config = dict(
    noise_aug=0.002,
    input='log_mel',
    targets=['emotion'],
    kernel_size=3,
    momentum=0.95,
    ema_decay=0.999,
    batch_size=64,
    epochs=74.0,
    lr_schedule='cosine',
    warmup_steps=6020,
    adamw_weight_decay_other_params=0.01,
)
Rows from block 6, named by matrix and row number. Rows with one number belong to one channel. Each number is 128 + 24 x the weight over its row's rms, rounded and kept within 0 to 255. All counts start at 0. After the name is the row's rms in percent of the matrix's.
# convs0: first 3x3 conv, stride 2 (model.blocks.6.convs.0.weight, 384x192x3x3), inputs 108-125, a 3x3 kernel for each
# convs1: second 3x3 conv (model.blocks.6.convs.1.weight, 384x384x3x3, transposed), outputs 108-125, a 3x3 kernel for each
convs0.358 099 [ 80 109 168 116 112 109 144 120  76 136 140 133 141 138 119 141 115 110 103 107 132 131 151 100 108 144 145 110 124 132 127 126 118 133 113 129 118 171 171 102 118 114 134 105 136 116 110 137 111 115 108 103  88 114 118  94  76 111  90 112 114 119  85 121 144 107  88  94  88 121 119 136 136 185 179 102 142 137 122 105 121  86 109 173 157 131 140 158 170 115 146 123  86 115 131 140 128 158 113 146 133 138 151 114 105 108 131 174 115 109 151 158  98 118 123  89 129 105 119 121  98  99 187 160  93 144 144 141 138  91 128 148 120 101 130  82 118 140 149 130 128  93 138 108 114 102 103 152 152 128 149 114  85 160 123  90 115 105 112 126  89  83]
convs0.359 096 [118 126 128  77  99  68 162 164 103 141 140  94 144 128  94 127 144 126 121 111  66 107 107  91 165 129 128 153  96 144 155 127 134 168 180 156 122 112 114 108 115 134 139 161 122 129 147 119 144 118 141 161 115 100 151 141 136  98 107 127 118 140 146 121 112 107 110 130 169 182 114 125 112 147 132 108 124 127  84 129 123 120 131 133 132 110 152 138 122 170 111 125 120 100 128 156 102 115 116 195 128 153 118 121 117 103  99 100 166 139 141 143 117 110 158 140 150 132 100 110 132 132 116 138 122 185 157 145 149 107 138  97 157 131 119 120 124  99 157 127 102  78  93 116 122  79 120  95 120  70 156 152 126 213 151 140 121 167 149 149  88 115]
convs0.360 100 [117 146 177 100 129 141 114  91 152 126 133  94 113 147  84  91  75 143 134 115 151 118  90 125 110 132 117 135 162  82 113 125 107 116 127 103 113 116 121 128  91 112 114 139 161  98 138 193  83 117 208 129 125 143 113  95 163 117 110 137 132  94 138 136 155 152 106 103 145 109  92 132 120  95  93 159 161 107 117 142 155 127 126 142  97 126 116 168 145 139  93 146 126 113 132 101 109 141 129 148 120 102 118 104 107  83 105 179 109 140 104  75 145 123 129 113 147 124 104  77 208 157 158 139 126  95 144 183 150 131 139 161 103 146 137 168 106 105 126 170 142 130 105 129 121 101 117 111 100 108 115 115 110 133 102 111 115  90  82 145 102 113]
convs0.361 101 [123 156 138 125 157 163 151 116 117 116 154 118 114 135 108 107 143 137 106 104 124 179 142 130 117 112 101 131 149 118 108 113 114 128 153 127 128 126 160 112 120 121 117  89  98  57  46  92 127 107  98 117 139 197 149 135 154 120 111 108 105 128  98 129 115  52 121 142 176 159 105 137 111  97 108 101 129 182  86  98 156 215 178 159 108 103 125 103  98 147 102 114 104 105 117  84 126 126 138 131 152 174  92 124  85 156 131 117 139 138  98 128 108  69 100 118 157 110 116 121 128 126 110 139 128 112 107 119 128  95 109  98 139 145 125  96 138 150 117 110 182 112  95 137 141 146 133  85 120 113 105 123  96  82 134 103 135 145 156 169 116 127]
convs0.362 105 [141 144 106 122 125 132  84 117 137 120 118 125 116 142 139 136 119 137 114 124 130 172 130 139 162 155 139 112 103 146 107 131 148 130 109 145 133 144 160 157 126 117 133 137 138 125 146 124 114 162 168 102 122 132 106 128 111 116 115 112 138 127  82 100 147 116  94 108  99 146 164 178 118 114 128 129 129 160 138 163 123 150 145 210 133 105 108  91 131 177  89  77  91 142 133 119 101 128 143 149 137 141 105 141 104 127 184 197 151 133 158 153 139 175 119 131 166  61  98 100 163 130 159 142 107 158 113 135 136 128 146 127 106 108 161  86  79  97  44 101 130 101 122 122 130 143 132 174 134 126 147  97 136 116 133 115 144 149 134  94 106 125]
convs0.363 102 [125  71 102 167 160 153 142 157 154 141 134 133 136 132 116 140 122 173 129 147 102 123 117 125 141 129 117 133 145 119  83  89 110  92 133  74 120 126 125 103  89 113 148 155 126 181 166 143 145 110 138 166 143  88 114 138 152 134 137 168  97 121  94 101 128 182  56  79 102 172 149 109 137 137 109 133 138 128 143 149 138  85 110  98 151 157 101 119 124  95 117 148 110 143 107 131 119 118 114 133 130 106  89 117 120 115 136 140 164 163 113 199 189 178 139  77 113  92 119 132 106 126 173 151 165 181  98 104 122 115 109 169 145 130 136 168 167 174 146 196 164 115  95 115 118  95 100 125 129 148 108 107 133  83  89  98 149 122 118 119 135 145]
convs0.364 099 [104 106 145 100 163 221 102 107 113 105 111 120 119 116 132 157 127 134 108 130 107 118 139 141 132  81 102 140 129 107 111 120 110 108 103 119 108 135 131 145 148 143 114 116 122 120 121 157 134 124 125 136 136  90  72 116 124 106 151 131 122 131 143 122 132 167 159 172 113 128 110 140 155 107 109 145 107 123 144 155 106 120 150  91 148 131 114 121 165 202 103 148 100 105 134 133 119 139 173 125 140 156 127 117 174 154 137 133 111  96  98 103 142 117 150 143 112 137  96 182 104 102 135 103 133 136 100 150 131 134 124 141 126 128 109 155 153 106 114 134 110  73  84 110 140 142 142  76 129 134 128  84  66 134 148  96 149 143 156 158 144 122]
convs0.365 099 [167 184 161 141 134 125 167 139 125 139 137 114 133 115 145 111 115 124 102 123 123 162 118 146 135 119 115 135 145 167 150  98 153 165 101 131 165 122 137 140 156 115 118 108 128 139 135  93 154 105  87  74 106 104 134  96 147 115 121 173 123 102  94 160 121 177 119 106 156  81  97 110 169 127  88 151 110 127 120  98 128 158 200 116 171 158 143  94  81 133 144 120 130 173 180 151 140 117  68  96 121 148 144 134 131 178 129 134  70  63  97 128 119 117 115 101  88 101  50  83 161 115 116 125 104  82 122 128 184  88  88 119 100 100  94 142 173 152 124 135 160 124 174 115 134 106  91 137 145 160 124  78 116  93 159 199  91  99 137  98 102  98]
convs0.366 101 [206 129 105 112 131 154  87  61 116 136 139 135 128 145 133 133 112 175 151 123 114 122 156 118  87 114 156 157 158 103 150 160 132 103 130 123 110 121  87 172 149 116 142 111 147 136 118 109 146 129 138 124 101 107 127 107  88 128 132 115 119 122 121  99  54  93 125 109 116 101  95 127  74 131 131 105 117 114 123 101  88 123  61 117  85  97  91 113 136  75 127 133 141 154 160 109 143 157 118  88 127 165 123 139 115  95 103 106 128 130 110 113 115 131 103  82  97 113  97 121 160 139 156 180 158 175 153 156 120 108  93 118 108 112 126 168 133 122 120 149 155 120 113 129 108 123 157 170 109 127 107 106 130 139 114 124 121 116 139 126 150 127]
convs0.367 100 [114 106  88 102 120  89 127 162 105 140 133 150 135 160 148 112 136 121 177 108 128 157 122  90 138 151 102 136 104 116  94  79 115 110 133 144 110 128  85 110 100 117 130 112  91 119 126 127 127 101 125 122  89  94 126 122  89 118 102  90 169 160 144 127 123 156 140 102  94 147 129 116 108 150 139 125 104 119 121 142 141 151  76  92 179 125 111 117 108 114 112 121 145  98 114 147 190 124 121 155 118 123 124 154 176 146 122 114 126 136 143  85 119 103 125 123 157 163  90 133 156 110 140  84 119 153 129 159 125 131 111  86 145 122 126  91 114  75 141 153 101 118 138 137 129 117  79 134 139  91 123 124 128 172 170  98 169 158  90 162 127 128]
convs0.368 098 [100 105 114 139 117 137 126  79 138 108 150 144 132 131 138 138 111 103 112 142 142 130 127 146 155 151  82 152 105 136 124 122  94 142 168 153 119 121 136 150 125 161 119 114 126 152 121 123 127 145 138 138 146 145 152 136 121 135 108  86 132 148 144 121 134 157 105 115 141 106 113 170 144 176 159 111 115 114 138 147 174 183 127 110 122 136 153 111 124 158 122 152 204 183 163 146 143 155 138  81 127 178 112 112 146 132 134 129 144 129  90 156 140 121 128 110 111 131 121 134 111 133 108  67  95 166 157 129 110 115  69 102 147 105 121 133  88 118 156 134 115 147 118 105 147 143 125  81 131 149 126 157 110 111  87 119 146  88 115 113 119  94]
convs0.369 097 [142 158 114 120 121  94  99 108 136 128 155 130 129 125 136 134 109 133 164 119  95 102 131 123 146 115  90 101 109 126 142 147 113 103 134 136 106 144 177 125  91 143 101 106  83 123 115 148 101 111 162  90 183 167 137 115 124 135 141 105 121 124 156 116 150  66 115  97 118 177 163 137 160 170 134 110  69 113 146 130 110 118  99 134 115 128 145 137 117 120 176 152 181 117  60 129  89 108 134 113 109 118 146 106 154 151 134 118 130 164  95 127 111 105 164 127 145 156 132 132 126  93  95 161 160 140 101  94  89  98 119 129 116  93 143 150 122 175 124 144 137 106 152 170 109  84 147 139 112 132 128 127  97 143  89 130 134  99  63 117 112 128]
convs0.370 099 [ 76 114 115 160 162 137  76 134 117 110 118 105  84 112 144 134 107 136 137 124 125 136 121 143 107  97  76 162 128 111 162 166 180 137 108 106 141 123 127 112 128 108 133 122 104 103 150 166 103 119 159 147 108 116 122 117 137 106 140 124  80  67  64 118 111 131 132 124 111 123 103 141 137 112 104 137 146  80 141 139 125 129 115 126 137 135 122 132 136 105 135 130 180 134 124 132 134 125 117  78 153 125  93  96 105 127 155 169 137 130 157 109 129 121  87 107 112  99 134 135 122 129  90 116  99  88 137 132 184  82 133 153 134 105 144 133 124 108 146 127 133 172 126  78 154 144 149 114 154 112 146 130 123 179 121 120 137 114 110 119 134 119]
convs0.371 102 [107 149 170 178 178 147 103 140 108 127 119 106 167 136 112 121 104 106 121 117 143 177 146 130  72 106 109 155 123 127 108  61 114 129  99 129 127 103 110 126  84 112 141 145 130 148 143 121 136  94 127 119 111  89 165 147 168  78  94 114 127 149 150 149 139 125 162 114  90 148 127  98 125 141 145 165 135 150 136 126 145 137 113 142 119 140 114 135 121 127 105  80 124  97  93 153 130 138  74  99 106  93 126 123 123 140 112 135 105 119  92  91  90 170 137 128 154 169 137 102 199 152 169  89  91 142 153 103 161 109 107  81 147 112 122 101  69  98 116  99 148 178 121 148 110 127 132 150 146 157 123 108 108 135 133 155 150 131 127 109 128 143]
convs0.372 099 [165 155 150 128 151 152  96 145 116 138 125 108 144 109 130 160 144 111 120 135 102 132 135 108 164 139 162 152 109 106  86 102  97 130 133 117 102 154 157 134 141 149 145 130 144 106 129 164 159 137  93 177 148 154 128 145 159 101 126 107  76 136 125 113 124 175 136  96 110  86 103 129 129 132 143 139  96  92 179 135 142 113 124 117 103 124 120  99 107 129 145 114  95 105  95  77 162 139 128 117 114 148 142 114 133 106 128 128  89 144  73 175 167 128 156 113 100  95 102 110 116 128 146 131 125 132 126 121 160 105 105 118 126 112  94 175 140 121 115  95  95 151 154 139 141 122 151 137 128 122 132 117 113  99 111 148 127 104 117 102 118 139]
convs0.373 099 [101 108 110 117 123  72 122 120 144 135 153 177 147 161 125 149 125 128 133 155 149 142 144 124 144 146 125 112 153 159 113 144 132 182 134 149 117 105 172 110 117 133 106  89 130 181  98 154 136 119 144 119  88 117 103 121 103 123 131 115 156 123  68 127 159  97 127 123 149 127 167 106  80 136  99 142  95 106 138 124 125 127 131 119  88 127 132 155 172 154 175 130 100 113 100 103 173 123  94 118 139 150 121 120  98 121 115 144 162 189 167  98  99 140 159 177 145  96 151 123 151 149 127  94 102 120  94 154 193 105 111 125  75  73  89  77 111 115  71 119 122 150 118  88 162 134 116 121  84 158  91 101 108 123  81  80 180 156  79 181 138 149]
convs0.374 095 [124 117  80 174 134 131 126 132 133  92 149 172 129 121 141 116 127 104 175 132  94 170 123 133 141 126 151 126 114 108 190 168 129 146 117 103 138 157 118 138 133 124 160 118 127  97 138 111 111  83  98 148 117 100 123 118 138 136 121 149 125 133 107 120 112 185 149 109 100 124 166 143 150 171 170 120 133  94 125 152 129 112  96 184 142 109 131 150 158 112 138 157 143 155 143 129 126 131 113  75 133 123 129 145 143  74 114 140 143 149 150 126 112 167 118  97 132  90  72 108 121 102 163 142 141 100 111 153 103 141 118 139 109 110  94 119 117 122 108 117 104 180  98  60  88 128 119 103 131 136 157 120 117 139 142  74  76  89  69 130 109 117]
convs0.375 103 [114 121 114 115  98 124 126  95 115 113 123 111 109 120 137 103 116 125 152  90  88 188 114 137 115 106 167 188 114 121 130 159 146 141 112 102 100 153 177 105 119 121 158 135 124  86 141 135 105 104 126 119 157 143 140 112 163 103 103 140 130 121 113 130 147 113 141 151  83 112 114 126 145 160 111 209 135  70 134 120 158 132  99 126 135 120 134 104 124 137 155 111 146 122 100 134 113 133 114 120 121 139 108 109 110 163 116 117 165 130 135 138 126 121 118  86  76 144 106 132 123 141 148 104 130 189 115 162 125 174 152 124 129 102  96  98  92 119 116 136 137 173 173 143 139 134 128 132 152 121 128 105 107 112  92 170 117 108 119 167 136 123]
convs0.376 100 [169 136 154 149 117 131 179 157 150  89 137 160 114 101 144 127 130 104 118 131 128 103 114 121  83 110 159  88 113  88 118 122 144  94  96  94 127 173 147  93 151 137 148 140 114 127 112 120 127 149 134 136 115 128 166 114  99 166 118 132 108  93 102  80 117 112 143 145 110 136 126 150 128 110 132 122 103 113 146 127 138 173 104 130 149 129 136 138 133 127 148 106 100 129 105 132 112 124 106  93  99  84 137 123 107 155 149  81  99  97  95  80 132 148  88 110 111 127 127 141 136 103 138 112 116 170 118 123 135 100 107  99 137  99 101 122 143 128 104 123  86 106 141 114 151 125 141 151 165 162 142  96  82 125 141 161 152 115 122 138 139 121]
convs0.377 102 [121 196 201 142 117 113 117 101  73  92 118 124 137 122 135 128 113  92 140 110 108  98 120 123 121 120 106 122 138 115 123 128 135  58  98 133 101 110 136 183 151 133 135 146 158 162 143  91 122 131 138 118 147 170 139 111 131 114 130 127 158 140 118 187 149 119 190 187 139 102  95  73 109  98 116 164 134 125 106 127 122 112 115 157 142 157 159 163 162 136 135 100 113 128 132 117 129 120 119 133 132 171 148 105 139  99 123 126  99 129 172 131 113 120 138 150 149 126 122 109 128 150 150 126 142 122 123 128 123 152 113 127 115 127  98 125 118 106  87 112 116  98 108  54 141 110 116 140 114 107 102 115 146 125  98 111 168 159 113 143 160 140]
convs0.378 101 [173 189 124 159 116 117  90 110 127 112  89 110 149 106 155 151 154 144 117 120 108 114 117 152 171 146 129  96 125 116 119 118 133 181 144 156 142 161 105 166 171 112 129 138 125 126  98 129  84  95 120  95 126  85  93 122 163 122 111 142 119 172 135 143 158 118 167 167 115 131 152 171 138 175 123  81  92 110 165 148 108 125  91 166 200 135  95 139 128 110 102  93  82 149  68 125 150 161 132  82 105 109 143 160 153 117 142 145  98 142 121 110 107 121 122 110 128 107  92 176  98 109 135 166 151 173 120  71 104 126 123 159 134 154 112 163 159 119 130 121 129 110 100 101 146 152 135 124 119 109 108 132 161 144 142 144 116 146 152 131 131 139]
convs1.358 099 [109 106 141  93 105  79 161 112 104  96 100  96 126 144 137 155 130 107 108 137 155  98 136 151 159 135 139 137 143 117 150 143 114 141 104 124 109 153 105 101 107 143 117 154 165 140 121 127 151 203 191 145 126 140 121 127 105 158 141 113 106 126 109 118  89 158 170 116 141 119 184 103 180 147  99 144 113 103 140 108 102  89 100 117 154 144 135 123 118 129 133 140 105 130 141 119 165 128 132  94 172 166  83 128 140  48 153 111 122  97 106 161 162 108  86 113 152  90 161 138 121 134 146 167 125 112 138 110 124 115 105 129 121 110 116 146 143 123 124 103 130 131 121 108 115  93 136 149 107 124 159 118 115 111 120 124 146 107 142 137 148 169]
convs1.359 089 [ 86 158 144 111 129 128 129 143 118 172 113 107 142 114 104 166 117 125 151 133 115 122 114 165 119 120 106  74 137 127 111 133 156  94 159 151 151  68 140 122 124 114 134 131 159  91  66 124 121 105 117 139 115 138  98 141 147  85 130 114  95 123 148 130 185 123 108 115  98 147 164 142 152 157 120 118 105 115 159 148 150 162 152 134 135 111 150  86 128 108 154 149  93 132 128 151 118 104 132 167 131 130 133 143 109  97 143 105  97 164 103  98 100 125 139 135  82 114 185 118 111 133  75 125 110 117 106 105 131 116 116 114 141 138 149 154 127 134 147  93 102 129 121 120 130 185 132 148 105 108 124  98 141 141 141 108 105  82 158 118 165 110]
convs1.360 099 [136 150 108 147 120 149  91 145 136 143 169 162  78 113 109 125 125  89  90 148 160 136 140  94 161 108 133 146 131 102 123  81 111 132 115 128  88 187 171  99 107 106 121 115 113 137 152 134 152 131 121 144 119 121 139 144 134 131 127 157 119 138 100 167 105  79 112 176 147 105 110 128 143 148 134 131 117 143 134 113  76 123  98 107 107 129 126 139 100 151  92 151 168 136 131  85 136 200 189 113  99 117 130 122 133 134 110 143 111 138 114 100 119 140 112 133 130 119  72 151 157 158  96 109  93 201 112 149  98 139 179 134 165 126 149 111 148 119 127 172 141 170 104 142 166 107  89 185 126 110 133 134 145 114 147  82 137 119 110 121 149 156]
convs1.361 090 [ 83 100 110  98 134 184 152 126 139  79 146 151 141 110 113 132 101 117 139 120 136 115 140 109 153 145 113 114 137  99 140 158 153 152 129 111 159 128 157 114 118 136 126 135 139  90 133  96 132 138 130 122 118  90 137 128 108 153 138 150 139 141 121 183  89 126 114  96 112 102  99 131 242 148 145 182 135 147 117 130 140 170 131 164 111 121 121 111 138 135 112 104 166 140 114 142 163 155 121 107 114  72 107 142 127 123 154  81 143 159 105 107 109 112 134 179 170 100 149 126 162 135  88  83 103 135 105 131  89 107 115 140 127 113 148 132 166 107  91 118 106 125  97 102  98 128 185 138 139 164 146 143 129 159 126 128 158 110 140  98 147 145]
convs1.362 112 [139  93 105 181 139  87 142 144 105 105 174 140 121  88  79 124 126 129  95  86 115 127 144 142 175 141 183 178 113 110 136 140 111 140 123 153  98 118 108 148 117 106 125 148 126  85  82 112 105 118 115 127 142 159 106 134 101 104 127 117 110 173  98 151 132 164 129 107 134  98 136 140  99 100 143 144 108 109 135 136 121 135  92  95 145 142 130 122 140 140 141 143 143 175 133 137 116 125 124 103 160 104 182 141  76 170 157 142 123 176 117 151 140 158 135 109 111 142 127 131 166 143 140 156 108 124 117 172 169 159 168 193  88  89 115 111 111 157  74 140 127  87 122 149 112 146 150 125 124 139  63  82 136 156 144 171 130 102 164 131 105  88]
convs1.363 101 [108 142 117 106 125 104 172 136  78 126 117 121  98 116 149 112  92 138 139 121 159 120 125 126 109 115 136 122 156 156 100 110 129 143 162 136 142 173 150 168 158 114 107  94 135 130 112 128 149 170 101 144 155 102 136 145 124 130 125  86 153 140  69 179 126 126 112 120 129 159 146 149 133 120 148 188 117 146 123 102 140 141 159 119 100 145 138 187 117 117  91 126 165  94  77 123 130 126 120  73 101  88 117  96 141 138 126 115 117 126 128 110 149 145 128 117  98 177 119 116 143 123 132 146 164 128  63  98 169 142 139 113 125 114 104 119 126 138 148 128 118 103 102 103 108 114 115 124 123 140 100 123 119 139 150 120 127 151 109 164 150 103]
convs1.364 096 [121 162 133 121 134 112 144 154 112 144 166 151 132 106 101  86  75 127  96 120 105 117 112 159  95 143 112 135 123 117 119 137 143 152 151 141 131 110 102 116 114 138  96 133 154 129 113  92 131  93 100 130 112 142 127 107 140 135 156 106 144 148 112 137 152 135 137 115 148 102 152 135 136 101 123 124 117 105 134  91 109 116 105 105 158 142 164 123 115 118 140 112  96 129 114 127 133 158 104  91 102 132 121 131 157 148 103 149 168 112 131 156 100 136 111 139 107 110 108 123 153 152 123 179 115 115 170 160 107 170  96 118 164 156  96  86 120 158 103  91 120 126 134 132 140  87 106 113 118  96 127 131  87 129 151  94 148 118 139 108 122  94]
convs1.365 093 [138 116 115 107 124 168  69 170 125  84  93 105 122 129 123 145 135 166 108 125 143 123 109 140 170 150  92  99 132 127 143 128 117 103 126 105  98  79  85 120 125 108 103 122 165 126 111 123 205 170 154 138 102 107 133 138 139 173 105 106 148  93 118 124 132 121 117 158 165 133  98 129 130 124 137  94 142 121 119 119 135 157 141 102 121 155  76 105 140 106 118 107 168 126 133 106 121 133 116 103 137 132 104 121 153 135 116 128 159 102 180  88 120 165 128 135 110  65 137 144 163 140 133  88 149 156 124 132 136 160 160 142 150 144 110 105 170 158 126 115  73 130  82 119 159 139 169 133 122 133 166 100 129 123 117 135  89 134 202 103  91  89]
convs1.366 103 [ 65 135 173 154 123 135 119  91 143 116 141 141 103 112 121 147 102  85 134 122 117 109 151 158 134  98 100 197 132  90 144 170 118 100 131 134 125 119 124 106 142 123  98 116 144 177 178 164 127 133  99 110 158 140 153 113 160 126 122 123 103  97 103  80 134 126 115 101 121 124 112 139  93 161 130 119 133 133 112 162 100  72 167 212 180 125 115 167 128 131 139 132 130 108 138 146 115 141 129 140  95 111 129 124 143 126 102 106 118  98 128 157 158 148 120 132  99 191 118  97 183 141 115 137 119 120 163 105 103 102 117 103 126 131 116 147 167 136  89 113 137 102 131 119 146 147 140 122 150 129 128 141 128 166 134  83 109 124  99 129 136 151]
convs1.367 099 [125 129 122 134 133 174 107 125 116 171 139 127 116 128 143 134 146 166 114 127  88 139 136 119 115 107 108 104 109 146 149 101 106 121 144  90 119 128 144 120 116 100 121 111 163  93 105 125 153 175 102 133 141 110  81 131  72 142 134 109 127 117 135 157 133 147 147 116 164 141 146 100 129 101 101 157 133 125 159 107 116 115  84 106 143 117 167 153 134 124 156 115 153 138 143 162 126 129 131 139 101  72  97 128 117  77 122 148 119 126 124  93 113 127 135 109 139 152 149 169 118 133 153 116 149 113 152 133  79 148 119 105 119 173 162 143 103 126 128 114 117 129 177 169 117 165 189 136 126  83 129 139  91 109 114  96 166 121 109 147 139 127]
convs1.368 089 [211 137 123 141  77 121 120 164 106 110 163 132 180 165 169 143 128 108 154 166 148  95 129 146 144 103 164  94 132 153  88 124 147 119  91  92 137 118 124 127 104 114  43  67  92 113 144 134 144 157 112 128 155  98 137 176 173  98 165 115 134 153 146 105 152 161 119 128 145 106 113  99  99 110 155  83 105  88 139 124 142 137 137 153  80 117 139 132 105 123 147 152 140  90  98 141 104 128 146 128 101 126 121 136 141 100 139 166 115 161 164 125 114  96 135  76 107 158 102 112 151 128 141 139 154 163 121 119 188 162 134  86 159 173 159 115  99 119 127 137 151 152 157 122 131 112 166 123 125 112 126 104 121 102 141 138 123 138 108 159 131 128]
convs1.369 088 [116 127 178 123  92 136 126 108 133 126 171 126 126 147 126 126 123 116 144 163  97 155 142 124 134  87 124 142 132 121 116 115 135 122 119 169 119  98 135  86 144  89 139 146 140 115 104 103 115 140 135 152 145 128 146 144 100 127 156 179 116 149 143 131 159 110  84 122 113 166 153 150 113 135 106 156 133 131 153 107  98  89 125 120 163 120 176 128 145 108  95 123 105 136 146 154 132 103 117 146 130 126 125 144 148 104 108 126 111 101 122 128 117 100 124 153 107 162 167  54 106 100  88 115 111 125 117 130 144 133  87 108  97 111 137 146 106 139 113 106 150 165 151 145 141 116  90 129 127 133 107 111 125 114 130 143 118 165 124 137 130  94]
convs1.370 100 [119 132 146 129 112  71 134 106  98 220  94  80 144 114 124 120 113 132 110 138 159  96 145 103  95 118 164 149 132 120 124 117  93 106 148 134  98 135 151 139  98 109 148 122  83 122 110 136  97 105 131 102 121 145 132 119 101 115  92  90 113 136 124 134 110 124 136 103 144 113 145 137  85 104 138 120 121 138 159 159  84 104 124 133 157 164 122 175 128 137 137 116 122 144 132  81 114 171 126 132  98  96 180 140 121 140 160 105 151  85 101 122 133 128 143 111 158 126 112 101 123 109 134 118  87 119 131 149 136 108 120 151 172 106 105 129 112 123 110  95 112 124 145 179 106 103 148 106 114 141 106  80 100 122 116  81  76 114 101 128 147 121]
convs1.371 109 [112  90  99 130 114 185 136  96 110 143 128 109  84 108 123 157 117 128  87 108 108  94  99 101 117 126 131 186 128 116 110 121 130 132  87  83 140  99 115 139 128 143 162 123 123 119 152 183 117 141 136 164 120 114 149 135 108 139 137 100 148 159 129 142 149 131 114 124 150 109 105 139 122 154 112 106 133 165 128 114 130 157 150 113 170 143 131 155 100 127 218 165 113 137 153 140 137 100  98  91 181 141 134 182 123 112 100 130 128 125 128 113 118 139 107 138 117 118 131 178  99 127  93  98 122 135 115 120  91 107 192 132 132 125 124 112 136 166 147 120 116 158 165 125 118 162  94 127 126 129 105 140 153 133 115 119 120 172 102  98 124 118]
convs1.372 094 [135  81 122 141 137 106 118 103 111  94 141 138 142 133 149 134  99 130  94 106 148 140 128 118 196 132  88 170 116 151 149 104 154 165 131 128 144 102  75 147 117 154 141 121 129 146 138 115 172 161 110  65  89 172  95 138 129 129 133 101 126  95  87 164 144 139 114 119  96 136 105 108  61 113 102 102 116 130 120 147 141 102  62 139 130 170 149 109 135 101 101 127 102 147 124  62 109 125 117 132 141 145 101 122 135  78 131 139 118 109 113 143 136  99 119 131  91 147  90 119 124 107 114 160 160 143 162 136 138 147 131 131 128 103 113 167 158 142 148  84 140 119 111 104  83  97 100 102  84  78 100 108  98 194 138 114  99 161 160 108 128 117]
convs1.373 100 [150 147 105 109 137 150 132 137 125 171 145 153 156  96 103 139 123 144 149 141  99 111 136 132 129 126  89 161 147  96 126 117 102 163 133 145 154 152 113 107 132 143 130  97 137 131 115 148 149 160 130 126 113  84 160 164 128 121  93  93 107 129 137 122 127  58 138 146 100 147 162 142  74 106 143 163  74 131 134 138 144 135 138 119 150 131 141 145  90 115 115 120 135 152 106 142 160  85 154 110 153 129 166 151 133 125 114 158 126 119 118 113  94 148  99 121 128 111 108 212 150 137 152 107 101 121 147  90 149 170 146 135 102  81 137 134 106 142 102  93 149  94 133 186 122 140 116 136  94 130 105 108 164 167 133 107 137 107 117 134 136 102]
convs1.374 083 [144 125 123  91 137 121 125  94 105 140 149 132 149 131 117 177 117 182 127 122 135 174 137 102 171  95 133 116 108 114 114 116 111 162 124 134 122 123 108 141 129 113 163 125  82  89  90 139  94 131 130 125 101 129 134 158 142 135 104 113 120  95 130 132 113 132 131 151 129 126  97 138 121 134  92 115 138 138 121 117 151 118 105 134 139 149 112 170 120 109 132 133 135 121 117 137 118 157 105 129  92 121 151  79 132 164 112 191 138 128 125 120 121 154  90 117 126 110 121 149 135 139 159 123 127 134 123 139  74 136  87 107 153 159 120 114 107 163 137 121 124  77 152 167 148 174 143  97 158 119  99 142 131 116 158 138 145 110 194 141 101 178]
convs1.375 102 [121 125 185  73 146 112 152 148 152 145 186 172 111 135 106 116 114 123 120 111 119 124  95  93 120 179 125 110 108 122 133 129 116 173 124 115 146 183  85 156 120 119 146 125  94 146 175 193  47 124 136 142 176 172 147 135 118 117 113 132 106 104 155 113 121 143 104  98 139  75  91 143 132 117 144 101 161 119 137 136 119 150 139 100 122 113 120 154 106 146 127 116 148 125 130 118 103 118 143 111 121 150 147 108 145 153 127 145 119 109 162 139 133 146 109 117 102 113 134 124 125 151 147 119  94 105 108 116 100 117 141 146 106 138 108  68 130 128 142 119 107 116 135 157 170 106 118 139 111 115 145 142 131 110 107 110 127 132 112 126 112 146]
convs1.376 092 [135 162  96 186 139 112 132 101 128 157 147 141 123 131 159  95 116 131 117  99 131 136 114 159 126 118  87 132 128 110 145 111 102 129 125  92 157  90 106 143 118 151 161 124 145  77  95 127 152 118 150 143  99 120 132 156 137 130  88 110 139 141 112 132 184 146  95 143 107 115 143 123 126  98 145 125 105 122  94 152 145 146 144  98 160 121  93  99  93 140 159 119 151 143 132 153 136 111 140 135 111 115 123 111  88 147 206 142 106 131  90 184 163 119 137 144 132 151 130  98 135 159 130 124 107 148 169 119 122 107 133 136 146 145 129 178 116 121  74 105 135  96 130 163 120 117 106 138 139 120 106 119  92 182 149 144 164 123 141 109 127 109]
convs1.377 103 [139 117  72 106 133 124 130 109 115 131 119  63 114 162 108 134  95 146 129 138 126 140 127 143 103 124 134  98 116 146  68 109 162 121 121 147  98 127 123 157 121 145 142 115  79 119 119 133 117 123 110 106 103 136 160  69 104 114 122  98 114 110 117 103 104 105 161 144 118 148 158  99 101 134 119 129 113 152  99 115 124 188 126 140 146  90  67 128 109 129 121 126 158 135 101 124 157 131 127 133  87  88 115 132  92 134 133 139 160 119 114 135 125 127 141 104 139 117 134 146 116  81 121 135 131 153 126 105  99 111 109 141 112 130 127 141 119 156 113 121 101 142 123 141 117 106 141 145 126 135  80 105 128 112 118 165 145 149 122 125 135 116]
convs1.378 112 [110  75 124 144 112 118 155 119  92 109 133 113 127 113 140 133 145 145 182 141 110 172  79 124 135 116 117 146 120 129 134 110 132 103 116 110 128 127 140 112  89 139  93 113 124 148 124 116 129 144 155  79 151 215 182 136 162 164 175 122 155 142 121 132 122 126 108 134 124 120 126 120 144 157 136 134 138 162 149 121 125 163 160  63 107 122 138 104 108 142 120 104 120 162 117 101  83  73 112 102 171 125 124 130 120 199 161 130 161 132 113 149 100 140 157 178 128 142  96  59 125 145 128 120 145  98 129 152 139 151  97 170 120 103 116 137 125 113 123 156 141 115 109 124 110  84  95 108 136 148 103 126 103 123 153 137 137 115  99 124  74 122]